A small image classifier, trained from scratch: patch size [2, 2].
Rows from block 2 of a small image classifier, named by matrix and row number. Rows with one number belong to one neuron. Each number is 128 + 24 x the weight over its row's rms, rounded and kept within 0 to 255. All counts start at 0. Numbers have three digits each. After the name is the row's rms in percent of the matrix's.
After each neuron's rows are labels from the 100 images, of 14976, where the neuron reaches its highest value: "peak on" is the class under the peak. Only what is clearly more common there than usual is listed. The data: Sentinel-2 satellite tiles (TerraMesh).
# fc1: MLP up (model.blocks.2.mlp.fc1.weight, 384x96), inputs 48-95
# fc2: MLP down (model.blocks.2.mlp.fc2.weight, 96x384, transposed), outputs 48-95

fc1.255 118:159118151198117138137130153114143115118101127092170144110152142101079141167102114183133143147132131093130096123151129155143124125119111088119134
fc2.255 120:090147092076134095127143090170122169097151156139127113127120140128134140078116135095126126129122107152157118112167136101117162130108112092121083
peak on: crops

fc1.160 073:125133121109115132111207125130151117125186119141140122147153102119130130104145097176098185133113121126130128131143128120157091126125117122124141
fc2.160 063:130148118138151141121118168094185096111118168147164131115137150155116115104163130115116132132130109119086094119143160098101122106103154112131129
peak on: snow or ice

fc1.209 093:155123145109105104143141123151124161107078099139147107153150139108103162116137095142122138129130156114107154120148103140119143137152124176079145
fc2.209 122:106163126116144111136149137143121115133153150120085150103129088115169070143110130102141120133135115125097105100168136150148148105124170095114164
peak on: bare ground

fc1.101 066:154108140132144100155144129112126094147092107112117131130142107131112155125137174140124128083122122124059127109160120113139098111170118110144157
fc2.101 070:105169137143129107130138145128088141169152115140134138128150155162110111139096110141127133131084132155168134148094164125122150121103134137130117
peak on: rangeland

fc1.171 094:113143162165102112104158154161120118157137159124142089109160119102161145115152101118129161104099140139130114078138138116125088134100145131116087
fc2.171 096:151093123126144127127078135142116104073134086141152150112166098141149155134133179125146120113153127119186116129155155142128090106097102129125148
peak on: clouds

fc1.63 077:118136154135158141149119108095087103128134158110172137116127104126130130109121120126156108103107157132145130127134144134135135120151146134123097
fc2.63 066:177120128131117143136118111152141162143162120170122139133112137134087114123129154116115143113136096126136104130101145163126142100141117119107105
peak on: built area

fc1.273 110:148128107098081110162130139151133160120138121101094157115149110132116142116129115190112092116151123092134106162135136110104179141093134101097117
fc2.273 100:111129104152169167101126142108126103132117112119109123171125160156145116116122152115117163143131139141157124095081112126120128150167147138131092
peak on: built area

fc1.235 086:163151119112127143161157103076113128156114112109152091102149120099122151162150134127112156120125106131207112151106128157122105149148153119143093
fc2.235 096:103129135079128175138138104148132148113134118121117159109121147175187116130091145134089119123148117114119111151146109127139149137113152146096100
peak on: built area

fc1.380 087:177151147131120102128123119105106124133134108080104157157108137140118131119134166158090143114118126119111119130131184100138095151148127096097158
fc2.380 095:103130107117153113122171126118126095099081092125120132119136149158146129162145106147106118137164137143121111100123115119132161160166101076124123
peak on: rangeland

fc1.57 097:135150108108117116142098092056108159162100133113166106168108128121119126096102116149116106129106149142114136140082121097102133132153084137122132
fc2.57 098:089143091087134125147129165135167122101098118117129152087100114167117114150128124123144122150115096117127144151113155143144113118134097122144142
peak on: clouds

fc1.56 080:136126093133125128140132135109119101132166128126113139133165105153132121145091146143107156168129166107109161141111106111111178092120120109122097
fc2.56 075:100123117145131090123114127105165152109155145130119114126108108103113131134167098107132076065096130114122123130142111124120089172119168127160138
peak on: rangeland

fc1.94 086:173117151126154111147076141097123150154126115131118139090140088137116166154139083142141113157114142114103153145126145113142113155134120145128113
fc2.94 094:103155178143121121146120163130112090132131175118127148110158150112121125102112131115134121119150109091130144082151136128169080141104150097096075
peak on: bare ground

fc1.242 147:144099118126103087119167145162159122135119124155177077050135157124144107074106107111147136138127161050140129174109107180172110110091145124149132
fc2.242 118:173138150158146168120150121102129161162134126099105149156107072137130146146144087167107116095174148160134106095113119068124141121141111133098147
peak on: rangeland

fc1.279 118:138151171145106096111125148115137114153139145139166056091161093154119140144127153118122099119118129109121125116124115107097171174145139118131111
fc2.279 142:116139065134134100097119118120094159158114082100159136114143152120109148151141097119131139156138126111112139102116111156155123112146110160131132
peak on: trees

fc1.174 091:135187100097103129138106137151126138172132156122118137127138114160102150119129104115132079164121160148114125118137150151128113119083140180107150
fc2.174 086:090082152124137103100152108136149117158152124144144153133082123146170110120156116148133133089145094127104130098093115104117124131160138128126121
peak on: rangeland

fc1.227 091:170141124106142128103122121135121150117120201140145101101141126120123148105119151147158120140082135108116163098094115098155120147108155114147087
fc2.227 102:110072106131133151126139117179131179107143091109122141143110130134153137119090138131172164115131129104090142109143166142094170096086098111096125
peak on: water

fc1.136 080:152165149137104129160182147150127073133131159117127084121166144115110111134139146121154101165098135174143123107127121119154101150156152113095132
fc2.136 082:093088109151145118121127143156105142111139102139103129080164056188116098125124140145092152081123131109172125149129097133122184123109126107146141
peak on: crops

fc1.173 090:111162133130115119114164143149112135171152154122136157133087153132129144101115164101151134159131050136153115138090131126150129138160152106091108
fc2.173 102:171120155133165082148156114134090100124103102102108106118140103121109126113112103080141128122166143123104131114137111121127179115133078106128097
peak on: crops

fc1.245 072:158126122123123130139104126122123139118125189137116163090102112099106128134086125137135113107136129130143113068136101118145143156080120083159127
fc2.245 092:173170121072102113110096108167128133134120096172154115132138161160146114094166094149113108133074130120133122155134113146142083120162168154119099
peak on: water

fc1.254 110:086104087091173123134164125150122151159175165167096120109127112146127124108136081133116113125115137122122141151129176125130089166104100151115104
fc2.254 102:131119163125101139105125107141145129109172140182140145177100113155121127141118151130128116126174126130111094150114139102054152081126134144131089
peak on: snow or ice

fc1.62 074:155111152137142138132132097131111123129144163112136086104084129152124159131103161163147143155117149124121112148127161092131099103131083087116155
fc2.62 077:114106082123124116148129151130154155136161123144117153135144113179105151153128107124145143110091129143150120077143125140107117142127154098131077
peak on: water

fc1.98 068:183122124107139060109119118107103173157164161179156147112147103179106134119105145135112116124123170126137119131103150140156078136106109115138167
fc2.98 079:085139107141139113151192153125134101133130122118114159142102115130109141146117121162183114094114105099127162161124135120118177127141141157090103
peak on: rangeland

fc1.38 103:125086135135148158152129097122089127157069171140129129111125104132089115129174144126095092167174134145157146114127159141112110134120140122119164
fc2.38 108:092143124097126108086127169155179133112119061160132128111168119128112117124145097143156156135110126134136133119126105157133164142108148086148175
peak on: clouds

fc1.3 105:103104167131124095112137103112142155093121119099181097161106141149120115170142148119176137174109158096123116113121151088074118138118113149143136
fc2.3 115:140143130085169130103131154127126118071144123128165121125122118174075143099131137170161109158126127152146147092178118125119101135114146115149118
peak on: water

fc1.140 092:122093116072144113159168097124107090128166120122170128092133138127125140127098094159151074121175137129154137175141103135146132115174127140106128
fc2.140 084:152122156160113149117129136089101158142142096099100092137120164201142128121078108101068143125125105149124129133098121122135158105135126128124086
peak on: snow or ice

fc1.144 140:131160175165156142085132138118149119101114163143168123126100114113109114129120142092126143127125147132122118066167121143166091117147121137171129
fc2.144 118:122118078112113119100122162144113131160117105100101164138150199131133145123127103135091126125129121108161141132077122150113105151123151160110111
peak on: built area

fc1.26 113:147149112160096113128149111109139092140113112090107125092145126147131154165140116118125132100143150130154136127157154133126103130166085112175117
fc2.26 109:127101132135137148139086123171094137131139135141127104149130137067124130102117119132117152148139048099109091145153129128127158137111134156127114
peak on: crops

fc1.151 087:130131096136122137115162131160106132090115119112154137129133090092112093102120110147137130180107156185101109082147108182171153105135093112106173
fc2.151 084:164092138120126144165114114151165144136106133093129129105149165177132113139158141125064112141139087123161099153106074148107105111136142122156118
peak on: built area

fc1.82 089:115153150109129101136127139117070127190130106138125151092154128179105147125150106193093111123139089108119154143119130122144117155114110110080152
fc2.82 114:175099134118123140124119149108054083133105119094118110090132156164145108144125164112144138136125162137129116092162176125074151103165112122114139
peak on: rangeland

fc1.229 100:141124146138081099140165108101144129110170131090097147141166156155163135116084133147136148093101110101102084125100083157118143144126102162148145
fc2.229 108:090123139117141106111077168149184121107099084135148142097163127117120094091137131140099157118106152121148155150141134120128119136137141118131125
peak on: clouds

fc1.236 113:120103134142131149145164126125143075172121127121100099168134116151114122102117143157111131137142173144087112144099104130108150130096134133111135
fc2.236 105:158149109103098144105112145114146139146161102126160156075111132111127112154162098125098120107158125130127095105098158133134085141094127116083103
peak on: trees

fc1.243 121:151158133144113114124101084100082144155155122091115115137124130130143157132153137109155116083118153108139124154104101102127122123142129157166099
fc2.243 127:124108147116138131112152137142129147108132165113088131093132141135144102120100122144111129167112093188111104083153109153120111102108121129138097
peak on: clouds

fc1.55 098:127140141105140158137119153142116192111134086134117145113143100155144144117106158142121115157115140114130100095122106117125128128103151093143124
fc2.55 084:150104098133112124139110128138115085142118154097141069130110170090112151136089097107163138145119126110138168134159105116099107147115133187118098
peak on: water

fc1.24 107:140142128118108114154089090092080167135117118120145084162106133120129108106121142131131108129108146133136136157106096150109136133150127123170114
fc2.24 102:087136127085139153151109153195132145108130126140102140091121136140120113148142126101121112101134121176119159109135167134152127137132097105127153
peak on: clouds

fc1.310 113:115078148121133131103087138134106144171103126077127095134147125143152111155163101150141172141181127111154116129113073148121133155136117101088126
fc2.310 101:104157071139127117132118081153139122058139129132171119184108126120116160142126158121162107118128102103109123162132141131087115120120117106135138
peak on: crops

fc1.8 112:132146137137118119111084076141126128096099127088088164153118088136134147183139162162118153110116116180111117113145170110089120117155103086125143
fc2.8 099:141124120166115149129109126103135125179175108140153100115145124126144160119139058103128120082148147126129102152108111119175122130159119101120171
peak on: rangeland

fc1.272 090:146143137088126141102155112123076095099125144128114170137146151109132109151083151146172105121135114170133124145107126194141146116171133160127104
fc2.272 099:130102132143129121151133164180081158136149119113131094122106131138155115139162112092099119178052117117145088134124139088121103154133140136133100
peak on: trees

fc1.162 085:171118145142125098149119124135117155105104170120110137090125165136150126112126163087165142170121104108093130146088147112157133159139116094135175
fc2.162 089:148183104118135141108184093104177158155144104115150115128143108117126101115127128131141090120165083123144125147164124113099151112140162133168095
peak on: bare ground

fc1.198 129:140136151133128133119089126156159129107128134116118143050066128143145121100126130179131106134136103126125123152100149155121089110129188133164167
fc2.198 101:140139132142156164125169109125118180172121148148148117145133095122119165167135104125133166116113145154113136109097104093145117142120092118100156
peak on: rangeland

fc1.274 095:130127089117143126130142080154162166127094144113148146122132115163152136151132141110117137092118123096173093110141102156131110133143071082139092
fc2.274 096:161145130120143140151090135139126107108110176165112107137090154107113132094121095151134090112161108102119144166149141063145120114135116125157104
peak on: snow or ice; water

fc1.88 100:119105132059141134152154123162166181128154105138116142135133107137138092142107111103143143143119099129105129125090106101161153124144148104103124
fc2.88 077:129136121169114131163113093131133133108145141114152065176090156074133168112109109120110068123123123134145152138148116167111143121096115089130133
peak on: snow or ice

fc1.374 083:131117125161125082073149137196126138165131102160095145137131135121111114172073115160085193097148183153136148102116128127135106118086105140153096
fc2.374 085:145118136121159104149113150113201078103134153132113143118110115080186124127144160115168084104143119148122100141129113102132118128140144096112122
peak on: water

fc1.315 078:146129121088137107139145114125151102111100098141134093110165152123130126174142110139129123143113122113100146151159107175152127146167131130121104
fc2.315 078:114151142173135138111145116152125174141143184099072146113082133156144133102104131115154127133137146125157121140096106145130153124097135103100178
peak on: rangeland

fc1.87 105:131142100124105106122162113103115151148105137121130122103135122113147137140135122122096151143152121082201110126121132121107186128150077067105112
fc2.87 093:165120141130111121117103147168122106116090189108169118108134135122095113163133138120119130135123120131115117171143112095110096099155183165161111
peak on: water