config.yaml
model: "image classifier"
color_jitter: 0.2
num_classes: 9
kernel_size: 7
label_smoothing: 0.2
init: "xavier_uniform"
orthogonalizer: "newton_schulz_5"
adamw_lr_other_params: 0.0025
max_steps: 17600
lr_schedule: "cosine"
Rows from block 5 of a small image classifier, named by matrix and row number. Rows with one number belong to one neuron. Each number is 500 + 25 x the weight over its row's rms, rounded and kept within 0 to 999. All counts start at 0. Numbers have three digits each. After the name is the row's rms in percent of the matrix's.
After each neuron's rows are labels from the 100 images, of 14976, where the neuron reaches its highest value: "strongest on" is what is common among them. Only what is clearly more common there than usual is listed. The data: Sentinel-2 satellite tiles (TerraMesh).
# fc1: MLP up (model.blocks.5.mlp.fc1.weight, 384x96), inputs 48-95
# fc2: MLP down (model.blocks.5.mlp.fc2.weight, 96x384, transposed), outputs 48-95

fc1.327 121:517546468479467497527494479567506456473498509498508495504518502477467484456478524517492486477515526492465512532482500489463517472533497485484454
fc2.327 118:526507512540505512510493504488493482521477502478538476557449491486468496521493500531533490504501477489485491544488513497502489521494510513490466
strongest on: water; snow or ice; flooded vegetation; main land cover: water

fc1.365 118:515526487476518498488513501491505513508459517513521499539520506501505512486507499536521534505522504516519516511526494509499506519554504477511481
fc2.365 100:489481535509460511462495496523495516528466443465473481527469499500507490481493480524498480451488503471486477527519536518503453551463524559450526
strongest on: built area; crops; main land cover: crops

fc1.8 109:489480517534504537507498497484454474480517495521481520531485522459526458509506526514516490493559506493459486496482503472489484465541498466497479
fc2.8 125:480535518547481475498517488552524509529477523491525468469517503504471519476482494484496440517546529501501496496520537499486448503489524547497502
strongest on: snow or ice; main land cover: snow or ice; bare ground

fc1.96 099:521489498497467472518492524477478515523486539489490558498512549445485495527492448535491478486499536495502446505526486508509510463486468467484496
fc2.96 093:455530511472458488458521492496478504488479538502499505516546536527510469452503482488519529552526509463457528480525473522490500488540495486494493
strongest on: main land cover: crops

fc1.246 109:516515513511489495503532572529530485471485455487497462529512504509511516526485506505496521494492536456518497534494504483505505475487573489520484
fc2.246 119:491526482521512518469483503458493441496531521533510503519434497500487476528508521469491487514457510497531500534490484485498515522509459484524518
strongest on: bare ground; main land cover: water

fc1.292 084:527519494482477474527478532486480517503504427439489510501504540558500468487506448465492504515458524509478482492506545499506485518518493522467491
fc2.292 087:478504496532510497454511473517479494496532546539497516501522500432465527476522561515498479488514490507538507495495493523484478498513490521516463
strongest on: main land cover: rangeland

fc1.7 116:483520503466499486487507491497489559447477488487485516481474493469487514523503530467509515524529517501514529504461468516473481484502478513476484
fc2.7 118:472516520490441511522480538514503468493505503521554516517490505490527470487487467515496549501493479507472521486520519506531489480536527507496477
strongest on: main land cover: water; clouds

fc1.146 088:497509476507545489447497494540474526483499466516516493489523503482465508482490474475492520512554524534535491472504486468458498470512477527519484
fc2.146 101:517525497492450482498476505478515472498548477494472527465494522454526483512484506500525518489512485496478493491496542518503508513493545472522519
strongest on: clouds; main land cover: trees; main land cover: water

fc1.145 123:474518484518492496501527484479499497507512527503497508496521516457503488509579506493543532464507487481538473531486481494492522515464485470509541
fc2.145 108:511557503503479510526497507470471523508449485517539470534474501464505524467461470498471525511479527514515522501533565553507518473496475504494480
strongest on: bare ground

fc1.275 108:569517495536485521519466474502499486539483508494471526468524500531486467496491516485444555464486444517502473471514488505499499487537528471530444
fc2.275 103:521502541504517535498516509463527476477494525499479449541466465462490544478483468491495478524554503522514524481509527501503518499512525506504490
strongest on: flooded vegetation

fc1.312 103:505477472497538482516512516547546526499518459530491493524489436485508451490518484481486464499541453491522491525481495492478495480489537468446518
fc2.312 082:477511503494467503490487468499496483470477489489530530483501503499486484512506498499516464471502481519503502531525546510547531463471523531519465
strongest on: main land cover: crops

fc1.235 152:500486479481518476500489498494502466504484487506484495542500475510448545568495553504470509527479503557510486444462514483454461513545500467442503
fc2.235 114:497503499509521503540494508515476552491513454502490489462497475500491488483577469491478488539518522530490507502505535515518542465506479517540505
strongest on: bare ground; main land cover: bare ground

fc1.129 126:494542508509512516473440554510500499492507491493505536513527519530505480455499494504508482492527509508449450494454523534474482514535474472502509
fc2.129 100:518466499476478518534497494492502481518513541479519462489470543515488507517563484493511529477524443514504477497528510490569518491511508509472488
strongest on: main land cover: trees

fc1.264 073:542508462499510468537506478507494525508513539486463447527533488530477528465494497518524547463455485456513524500503481506525477507505513441522469
fc2.264 083:454534501475483487508497539492526528500444504489495532512539465475480481495478509487497510528529486540506458468466478487507479547491479552535533
strongest on: trees; built area; crops; main land cover: crops

fc1.360 083:499492487503473495478517481483520526445520524508542499491505482514527518510491532525471489521500460476488516476513493536490464527479485474475456
fc2.360 096:489489519488533527519524476515459516494433494463537418502452490538516476476542539485477462471518502513499507503518474497494493466469519517517500
strongest on: crops; built area; main land cover: crops

fc1.34 092:516512493502490469488501546504487470531460526511471518463490468463525496465519541497472471467529515494517470487490539503504463497487521474485508
fc2.34 090:466499519502543556480451505468494463461526515508526448514503493526494496517502477513523502490502486489487522506470497516527494500490470499525500
strongest on: clouds

fc1.142 099:542475490473474508485517464519503516491542520494486509517497487494493521489507479506523571508490501514485467517446492479474496521535490481471479
fc2.142 101:462495471509536474487507502513503527491498536492557530485505438507523491482474449492478488495527513480463516482515475512535489539548522507500493
strongest on: main land cover: trees

fc1.131 119:494511502495479523494486553435507486540472521530506493489532488529458506510500501524467520505485479489527506481509499476522545439523524467533477
fc2.131 112:487493507507495532557503497500510498535528503502510526515542474467499505496524504528502508497482493538505507530496522490476510508505494502478465
strongest on: flooded vegetation; clouds

fc1.271 069:510506481540472495510517498477478486518444503498500489461520461528503470478499500479493503506510481459520509496516521513530490511488546508471489
fc2.271 077:516496498525482486554471496513476527474548479500517504513558511524486495519517462505493478494469538536526508464474492502517497464503490481496493
strongest on: main land cover: trees; clouds

fc1.150 101:510493497506522505462493512498495472531489520504473558482486497477529501493439488502464498498508465575526513496484492570528474505493497481503475
fc2.150 105:500467451464502484504502470505488540479538492491490452485468464456517521542510501522487467516524526461488492479472467483525552532482523493477514
strongest on: main land cover: crops

fc1.88 125:532495498491527480476472482542461488536524449508514520518498525496535483527518488504497496506497532511525489476463487478525503513494513495482502
fc2.88 139:504498503489510490498429548516507494506504483506544487476527469488504508459495558513513473536536493544489474494493494503471459486484471533554522
strongest on: bare ground; main land cover: rangeland

fc1.53 108:504483573496467537477522537473491496501457526495490480487537474523480509457491514513490506523477518511520467489466463480485508494532529478477514
fc2.53 100:482511495479500469527545485495488502473518485489511495482520532494497481529576478508481455496526486538504562538508539456509514478510429518498510
strongest on: flooded vegetation

fc1.17 130:551514555487498507526519482504501474443539472524515525509472503464509451535471455505482500504529522523482478491501514480497476507512498510532512
fc2.17 152:454496497544487478478507515533499527542464492491483488466501457477505533500494500535478483522523497514507536482494527541484504502494501548470500
strongest on: bare ground; main land cover: rangeland; main land cover: bare ground

fc1.155 138:529516472512501476495510531531506533509508564531532477488507499502509474501536502509520480451509432521485488515463499466530492486516505506499491
fc2.155 105:494502520492495478476491458471498518513519431530537497477524488530478529495477507518509489537442483503533466486552534536507509468485494483516533
strongest on: bare ground; main land cover: bare ground

fc1.159 117:484549497557460470476542467495511491496463487503478514469539517470477497498498537479492520494503492487545484468514504502500487496501535491510507
fc2.159 096:502470522470541480491472497506495482474464488525560506529506495511497491474483484544517527490472510526483491527465553528496529467521444534480489
strongest on: main land cover: rangeland

fc1.211 067:506541492479483501521498510484502452469518509501517520517482508513518452530505511542523478522473559493492491452467484517510467485497546477526467
fc2.211 076:500493546526489541469526495484507510475511465546512515513481472464480548520514484494463503509521487511481507527492518457512506510492494514526512
strongest on: snow or ice; main land cover: snow or ice

fc1.29 082:479495507521505503481505468558495538497485469516518490522532544500515465462515486514459526467493534506473484505534493493503475475512502478511559
fc2.29 084:487478511458462515501522488481474540523514517441515517455518508532476543523492478541519539518501480493496485484460499556508501497503516517467445
strongest on: main land cover: rangeland

fc1.30 101:452490472490489486513490527491504493521519476518470526508528496529509505519553495501512513455496469528447507463543513489498498500454516508450491
fc2.30 111:571473492497523525495514493574478450500467452496503462511477493502446488471530494503498520475519504456555494545474506495510496517509459507480515
strongest on: crops; built area; main land cover: crops

fc1.87 130:536507518474509490497511515497457479512479467511496497445510464482468533517530513490509516515464457472517535480491482483482500507496494545501461
fc2.87 113:496451467526487534513488485500497496514509548469510492526518507548493500499514467494508517487497471528480469468509506526512523474526435481447485
strongest on: main land cover: trees

fc1.353 090:530491452513451449528508488512490490564505523523455486482522477479509490520520510510518494508519505475437469466457431508490492488501524519501510
fc2.353 089:470487476492486560494487512507481470465506525484470476480554514505525492511483507491482456516536459533527531481524474467474531514471515509490517
strongest on: main land cover: rangeland

fc1.294 111:570473507519490502500486504508491467488534476485521507513493509499451464513518474505473520502502477528522491498548501532515507470511494470553494
fc2.294 107:474487519503475492483561486541523547493460515529457474493516447493525491478486502552473504481531500472494488545506493555502456506467476501535495
strongest on: main land cover: crops; flooded vegetation

fc1.356 069:481470521508474471528562518491481509530537511483497514471521512509537440517491523511479488480489500489505484514499520519471505493472518495443509
fc2.356 069:529503494547528536512420534514508514430497470524520510539520534487508482527508506472520538468469525533492496464504500514514519490510523509520497
strongest on: snow or ice; main land cover: snow or ice

fc1.194 115:521476449449513506513530471523513506516512479482429531489487541534510495530533485483514472483482522541502512510447542474491550492468487527507483
fc2.194 103:509414491492495492480514519519508493487513484496516498478504532508472516523484511550507530463506501492531516490532501544490476551467462486474532
strongest on: main land cover: water

fc1.168 085:463514462472481467515553498517501498501521483480518481505507456516485540499507497531501496489502469481499482503516523506497505496485527505518490
fc2.168 094:501524495493497514506511503530506524521491521476520459506524495440502490493522493480452450509490535481479514517518458506493464496553479483513534
strongest on: crops; built area; main land cover: crops

fc1.263 089:531488521497490494470509502491522499493510517451506546470556446519535515472512463493503517487524514524504490481499516484479504462508492538515516
fc2.263 095:491514477506501470526497518478475467502461492499487474505477516464471496531483520541501492476518516553499508501433496473549486503500507519528523
strongest on: flooded vegetation; main land cover: flooded vegetation

fc1.260 086:459511496493516475443515478504469503456534524500504503515511455493516493472548551512479490471480533499498492469479454498461529477507504519467539
fc2.260 089:534464513469506493513492487479486504487530483504524524484469494467500471485500463518541498534506523513521521511502510509468538526489507484520506
strongest on: main land cover: rangeland

fc1.90 077:539531504521505468537499503502458467490528533467521519476508476506470472497469477462534525534508486487498500495423507508455509438498505511458504
fc2.90 088:452515504522533539478470502485506479495525481461487476485504504535489495518443487504530465488508505514470548518541512476512467504487520469454480
strongest on: snow or ice; main land cover: snow or ice

fc1.209 105:518476476531444494516510477504457518576465482548501517494518504489521474556519493492510510508452512496489508464451476493487510471510529503480550
fc2.209 126:508520511469542505502499506471483488494443494521476472542535499476472508509457498527496486517513496541485493519479521479485501492486486488495510
strongest on: main land cover: rangeland

fc1.220 115:492519536490452498511515523507510497513495523474494496449489495520508508482506462485463518486519510510533506441497451477478504482484542507480508
fc2.220 104:483484510504514557535529494475484506509498485483512511525496501496458465507520506486495471473543510532460534476492501491532486489493506519507503
strongest on: flooded vegetation; main land cover: flooded vegetation

fc1.61 068:479481496463469520492478511534490530490530451531504489495481506512481473526480475520534475520491496505513480486539528492533488533484556536516489
fc2.61 068:467476513507527500502491488463537521485508496494504537449462520494491504515549482454439498523474515516496475531499478512499455497472502501496546
strongest on: clouds

fc1.245 108:509441473487519512466477479507478531514505521499441547516496512510481512510502520482533504506473549511518502498514504477475488521512538509536458
fc2.245 116:505492474500523519456500504512443502500500491458520487489508494532462515523484510511478498505502488500480519486500536541445497504471512469463570
strongest on: main land cover: crops

fc1.52 085:513499493528495527543498493484535505457518458470524520477552500468549541478517528479501477429477524458507504464500507479470515486517467514512531
fc2.52 086:503518451478491507465482470470493480508526520520487483486508466500483522497530463468566494539539515474546499495507503458528519538477535490486506
strongest on: trees; main land cover: trees; clouds

fc1.75 083:499560499508498503479502482542525487528516486484480497489525462451510474549535505471459503490518491461484461498500484539488482445496538460499530
fc2.75 080:449456496480490508509500537522492483474488480456495527503509508481535493478506536493493461473477474498503501521488544469542502483529465536488491
strongest on: crops; main land cover: crops

fc1.375 098:493484505499479513528521498505496542500499491509511510469496534514477458533461510534516471477529488509522446497499547525497515513492504546508527
fc2.375 096:470495495515531510468507530521522439509507525518497523499519463484526442532508495462456471527479520558526475515484507524477504474518515481479502
strongest on: snow or ice

fc1.47 127:534473545526488500496497547506543496493477477523459498495488532512494480510518499508512516459556520500524494492526490494477470466498509483516501
fc2.47 145:483540486486524458474507470530541529557511512476520487506481480484524482474471526433500479493431490461480515525531492482515458534483505513516480
strongest on: flooded vegetation

fc1.165 097:535502515499485520545503500460454502506489441502500509495459520482500500526463484482500529511474482512529520514551484482502515502500503524459488
fc2.165 095:542491529508484524499495518486520516502462540550510534507525511483483539449503481505469462489489499473466520502477498499446481490488506524508514
strongest on: clouds

fc1.345 113:506491524445488551519548507432443499526528495504507491484518498485512514505507485506516480517506501531543497451510526449472474484523530523432489
fc2.345 100:506502519498508480517536483501549482473489512487478516510498561468508518497477495502494449472516530527472505522489518502540495466499488533470533
strongest on: flooded vegetation; main land cover: trees; main land cover: flooded vegetation

fc1.303 110:510525475515454479465535535501550502493505567532532509488477476472491476515543483488509525444507451516487479538490514496494507477526515503514495
fc2.303 090:490527497520497457510500486461475497496512453526527497499532496519506564487488515500478510542438499528541477506538523498514503478460461508516550
strongest on: bare ground; main land cover: bare ground

fc1.315 126:457500476500482469491488504512476510484506513495493480461494462514515480476492510526499489483452486542548451505459532508516477520553531544475491
fc2.315 106:515467488510452486487473503496467500472488421524485509460492525528508456502500523494527530497539487533504496471516493470510432512519509495501508
strongest on: trees; built area; crops; water

fc1.76 077:528483492542492523528500540492468541488446502484527529453491516487495506529481511528463497445523504502489470523486484506498493526511508530555496
fc2.76 069:535507516480472492491479497515485500502512486493507522531534506501510492534516484503488496489495512473533474471558487498546449494466510506501491
strongest on: crops; main land cover: crops

fc1.301 083:508480513459513491483477516436491516514529530515530511506504505492481490539482501490491481494517530501474483481548502489514486486491520505491489
fc2.301 083:512504540443498499473527480529490539499483482518539523503512510489490489458463478532558516539507513474501499516478457518490445463493527458484485
strongest on: flooded vegetation; main land cover: water

fc1.380 096:534491528503498514509475475493507533528529461506530534503498486545491434510541508491509478530468489505472515459476509522504469447524511548515460
fc2.380 096:471504523484507498533489500518506533483512499435465481503517495473517554504491510515540501533522485481567519502501541529520512503472439489494507
strongest on: main land cover: built area

fc1.14 105:498509532525494496541479523453478501519448525523525511480482513509454484495468508481504516480449515528484466529478480492467527527538496526520483
fc2.14 101:491523467493478488486511519464483476492510493580466541484524532505527514504531485464473476507508478474506529504526532477504503483503491527516463
strongest on: crops; main land cover: crops

fc1.174 120:472481527433499497482523516544522511485510532488497540523509482503455503462460495528511517497481529494508514483473453517476458495499503487485527
fc2.174 097:478479522508539471486484502501444496551508466471501474472504472485491491493558508450490462496534537499489509550535490451509530556533509523476504
strongest on: trees; main land cover: trees; clouds

fc1.12 066:462435541522505527536502479472489544496527542507502496480486501491482493531560538487535487477508516526534499484500493495512535487510508462524499
fc2.12 076:511535521507539541465528505521541463529458467512501518508475515521523506490478470536471526530494504509485469525498465516471480509463464516497484
strongest on: main land cover: water

fc1.320 082:485461495491477537491507526497532553516486501522512478472541459491486508522448507508456493497513484502485499517487481504515451517505511542486449
fc2.320 082:495490508485506515485477467500512496518522486435533491454459509502491518477544523509456490551496511504518501476485510507476480482496493507519529
strongest on: trees; crops; built area; main land cover: crops

fc1.203 050:495505519506512486515500498460492517475508494496516531503503524495493459507526488489472485499517512487465471491514509507479439529484532459484509
fc2.203 061:527511518550512477480465496541539491475467485466486500549500532487513495497507545506518516462486537481541526508468528510547474472493485507460512
strongest on: main land cover: bare ground

fc1.270 086:579487483520455493503500473526503494488471545506484515444489529500526517535504450511471515500512535509530511497495476500478510505490489537479480
fc2.270 093:518557513508542520497513529470491475472474505519479490514486528516463515493512532531504489499481534469511496543509471461520502491525533486470527
strongest on: main land cover: trees

fc1.72 106:487502484513469507507555476548535512496540497472493505521498496487475471523489480518463470530541480482513554457515499544466519478558489501518467
fc2.72 092:513471482500454475482457467506498536511454520516516511474464511497512543527488550515499461521451479479489506511515501450491463479520515481500523
strongest on: main land cover: crops

fc1.115 101:489508528466535532493496551481527500491510490505525504531511527527490447505533522527508508495515457462520495497512535540493490493525458488532492
fc2.115 114:529535482496506554528487470495480488481497510508489513525502470496508518477454519497561522525478499532473501461524483522507474466489498535495532
strongest on: water; built area; main land cover: built area

fc1.177 100:518466452505527495443512525492500492516498507488506492480505510500518473486520497462478524459527516480483526520499503486420540505493537525487510
fc2.177 108:509503481513502518499502474519467466522455460510495499478528524454501491534487517496505506479474477516497462488508561502514516489543534497551495
strongest on: main land cover: water

fc1.126 065:468519511543500510502504533444493500496501473517532567476482508460460502521506526517513451445471475520493513427498546502532479489545514487501512
fc2.126 067:477473515492509512506487475496508474506506558505494461473504487526513462512516480490508491531494574491535508531468443485506490540497502524536517
strongest on: main land cover: trees

fc1.242 077:532523524506512458519442515530497480483457510495489522454504488477485475502526467495489506499484523475460522516512496485471469480503547511516497
fc2.242 078:513464467551481521495517469502506477472489471515502480490503521475525553520524515480459514493481510529534528458507503516516508520528500507469541
strongest on: main land cover: trees

fc1.350 077:493535489472521483484516485488501480472466537508517463515500551495561525484505521486487528469489510485498515544476503475475523500511514489514474
fc2.350 065:493460512490491500494500535488496503464481497500475494500491489506484499512451507483496491516469517563535475482504496533480465481468496502508501
strongest on: water; main land cover: water

fc1.171 121:522503496494497490538499495539508498445478493524472523493525504487543511476485558518476507504505512491510532488497538504525481489473488511453457
fc2.171 116:511513504464457490483543502498501506496548501492493522534459532482515466512457524530498519498481513498493501507515507474493469489494553474544515
strongest on: bare ground

fc1.284 104:489459509518473523537534559535460523486513452510522512514557454527447523486495489500487473497511501487479519513494524471485503533503537554489468
fc2.284 118:510480497529537471461477469503513521518498542492501500515460565491584496510505498451500531511472482467473483502504465507464507502506481479512491
strongest on: clouds

fc1.86 115:527530469548499500492519451486509494504463479502496458465519481447541498497532511484522502475529509432508471487532539488538513467515504500490503
fc2.86 085:493477509523491483503454493538465507521512437508508553466515479526486537499504474503507487493518544535503513488510489519509517479481511511475501
strongest on: main land cover: trees

fc1.224 102:479501503487493465454487502457522503488489489489523498474518529509525520514519492509485466491492467529484455494485522483555462505515472521481496
fc2.224 117:458491507467501496497475520490501476493480479438501453490451503540501482522481465464506511514514598463536523496517506526499483509492490526551520
strongest on: built area; crops; main land cover: crops; main land cover: built area

fc1.251 093:509488493488453514473468530476526530508461557540475498495482474540486460461470518510432544477452466504482487456495505507511515482520516505501483
fc2.251 088:535524489469521500533488521478505496523503455554505501526535488496478520478528478503498518483510506495516501514530518516479501470527503531566463
strongest on: flooded vegetation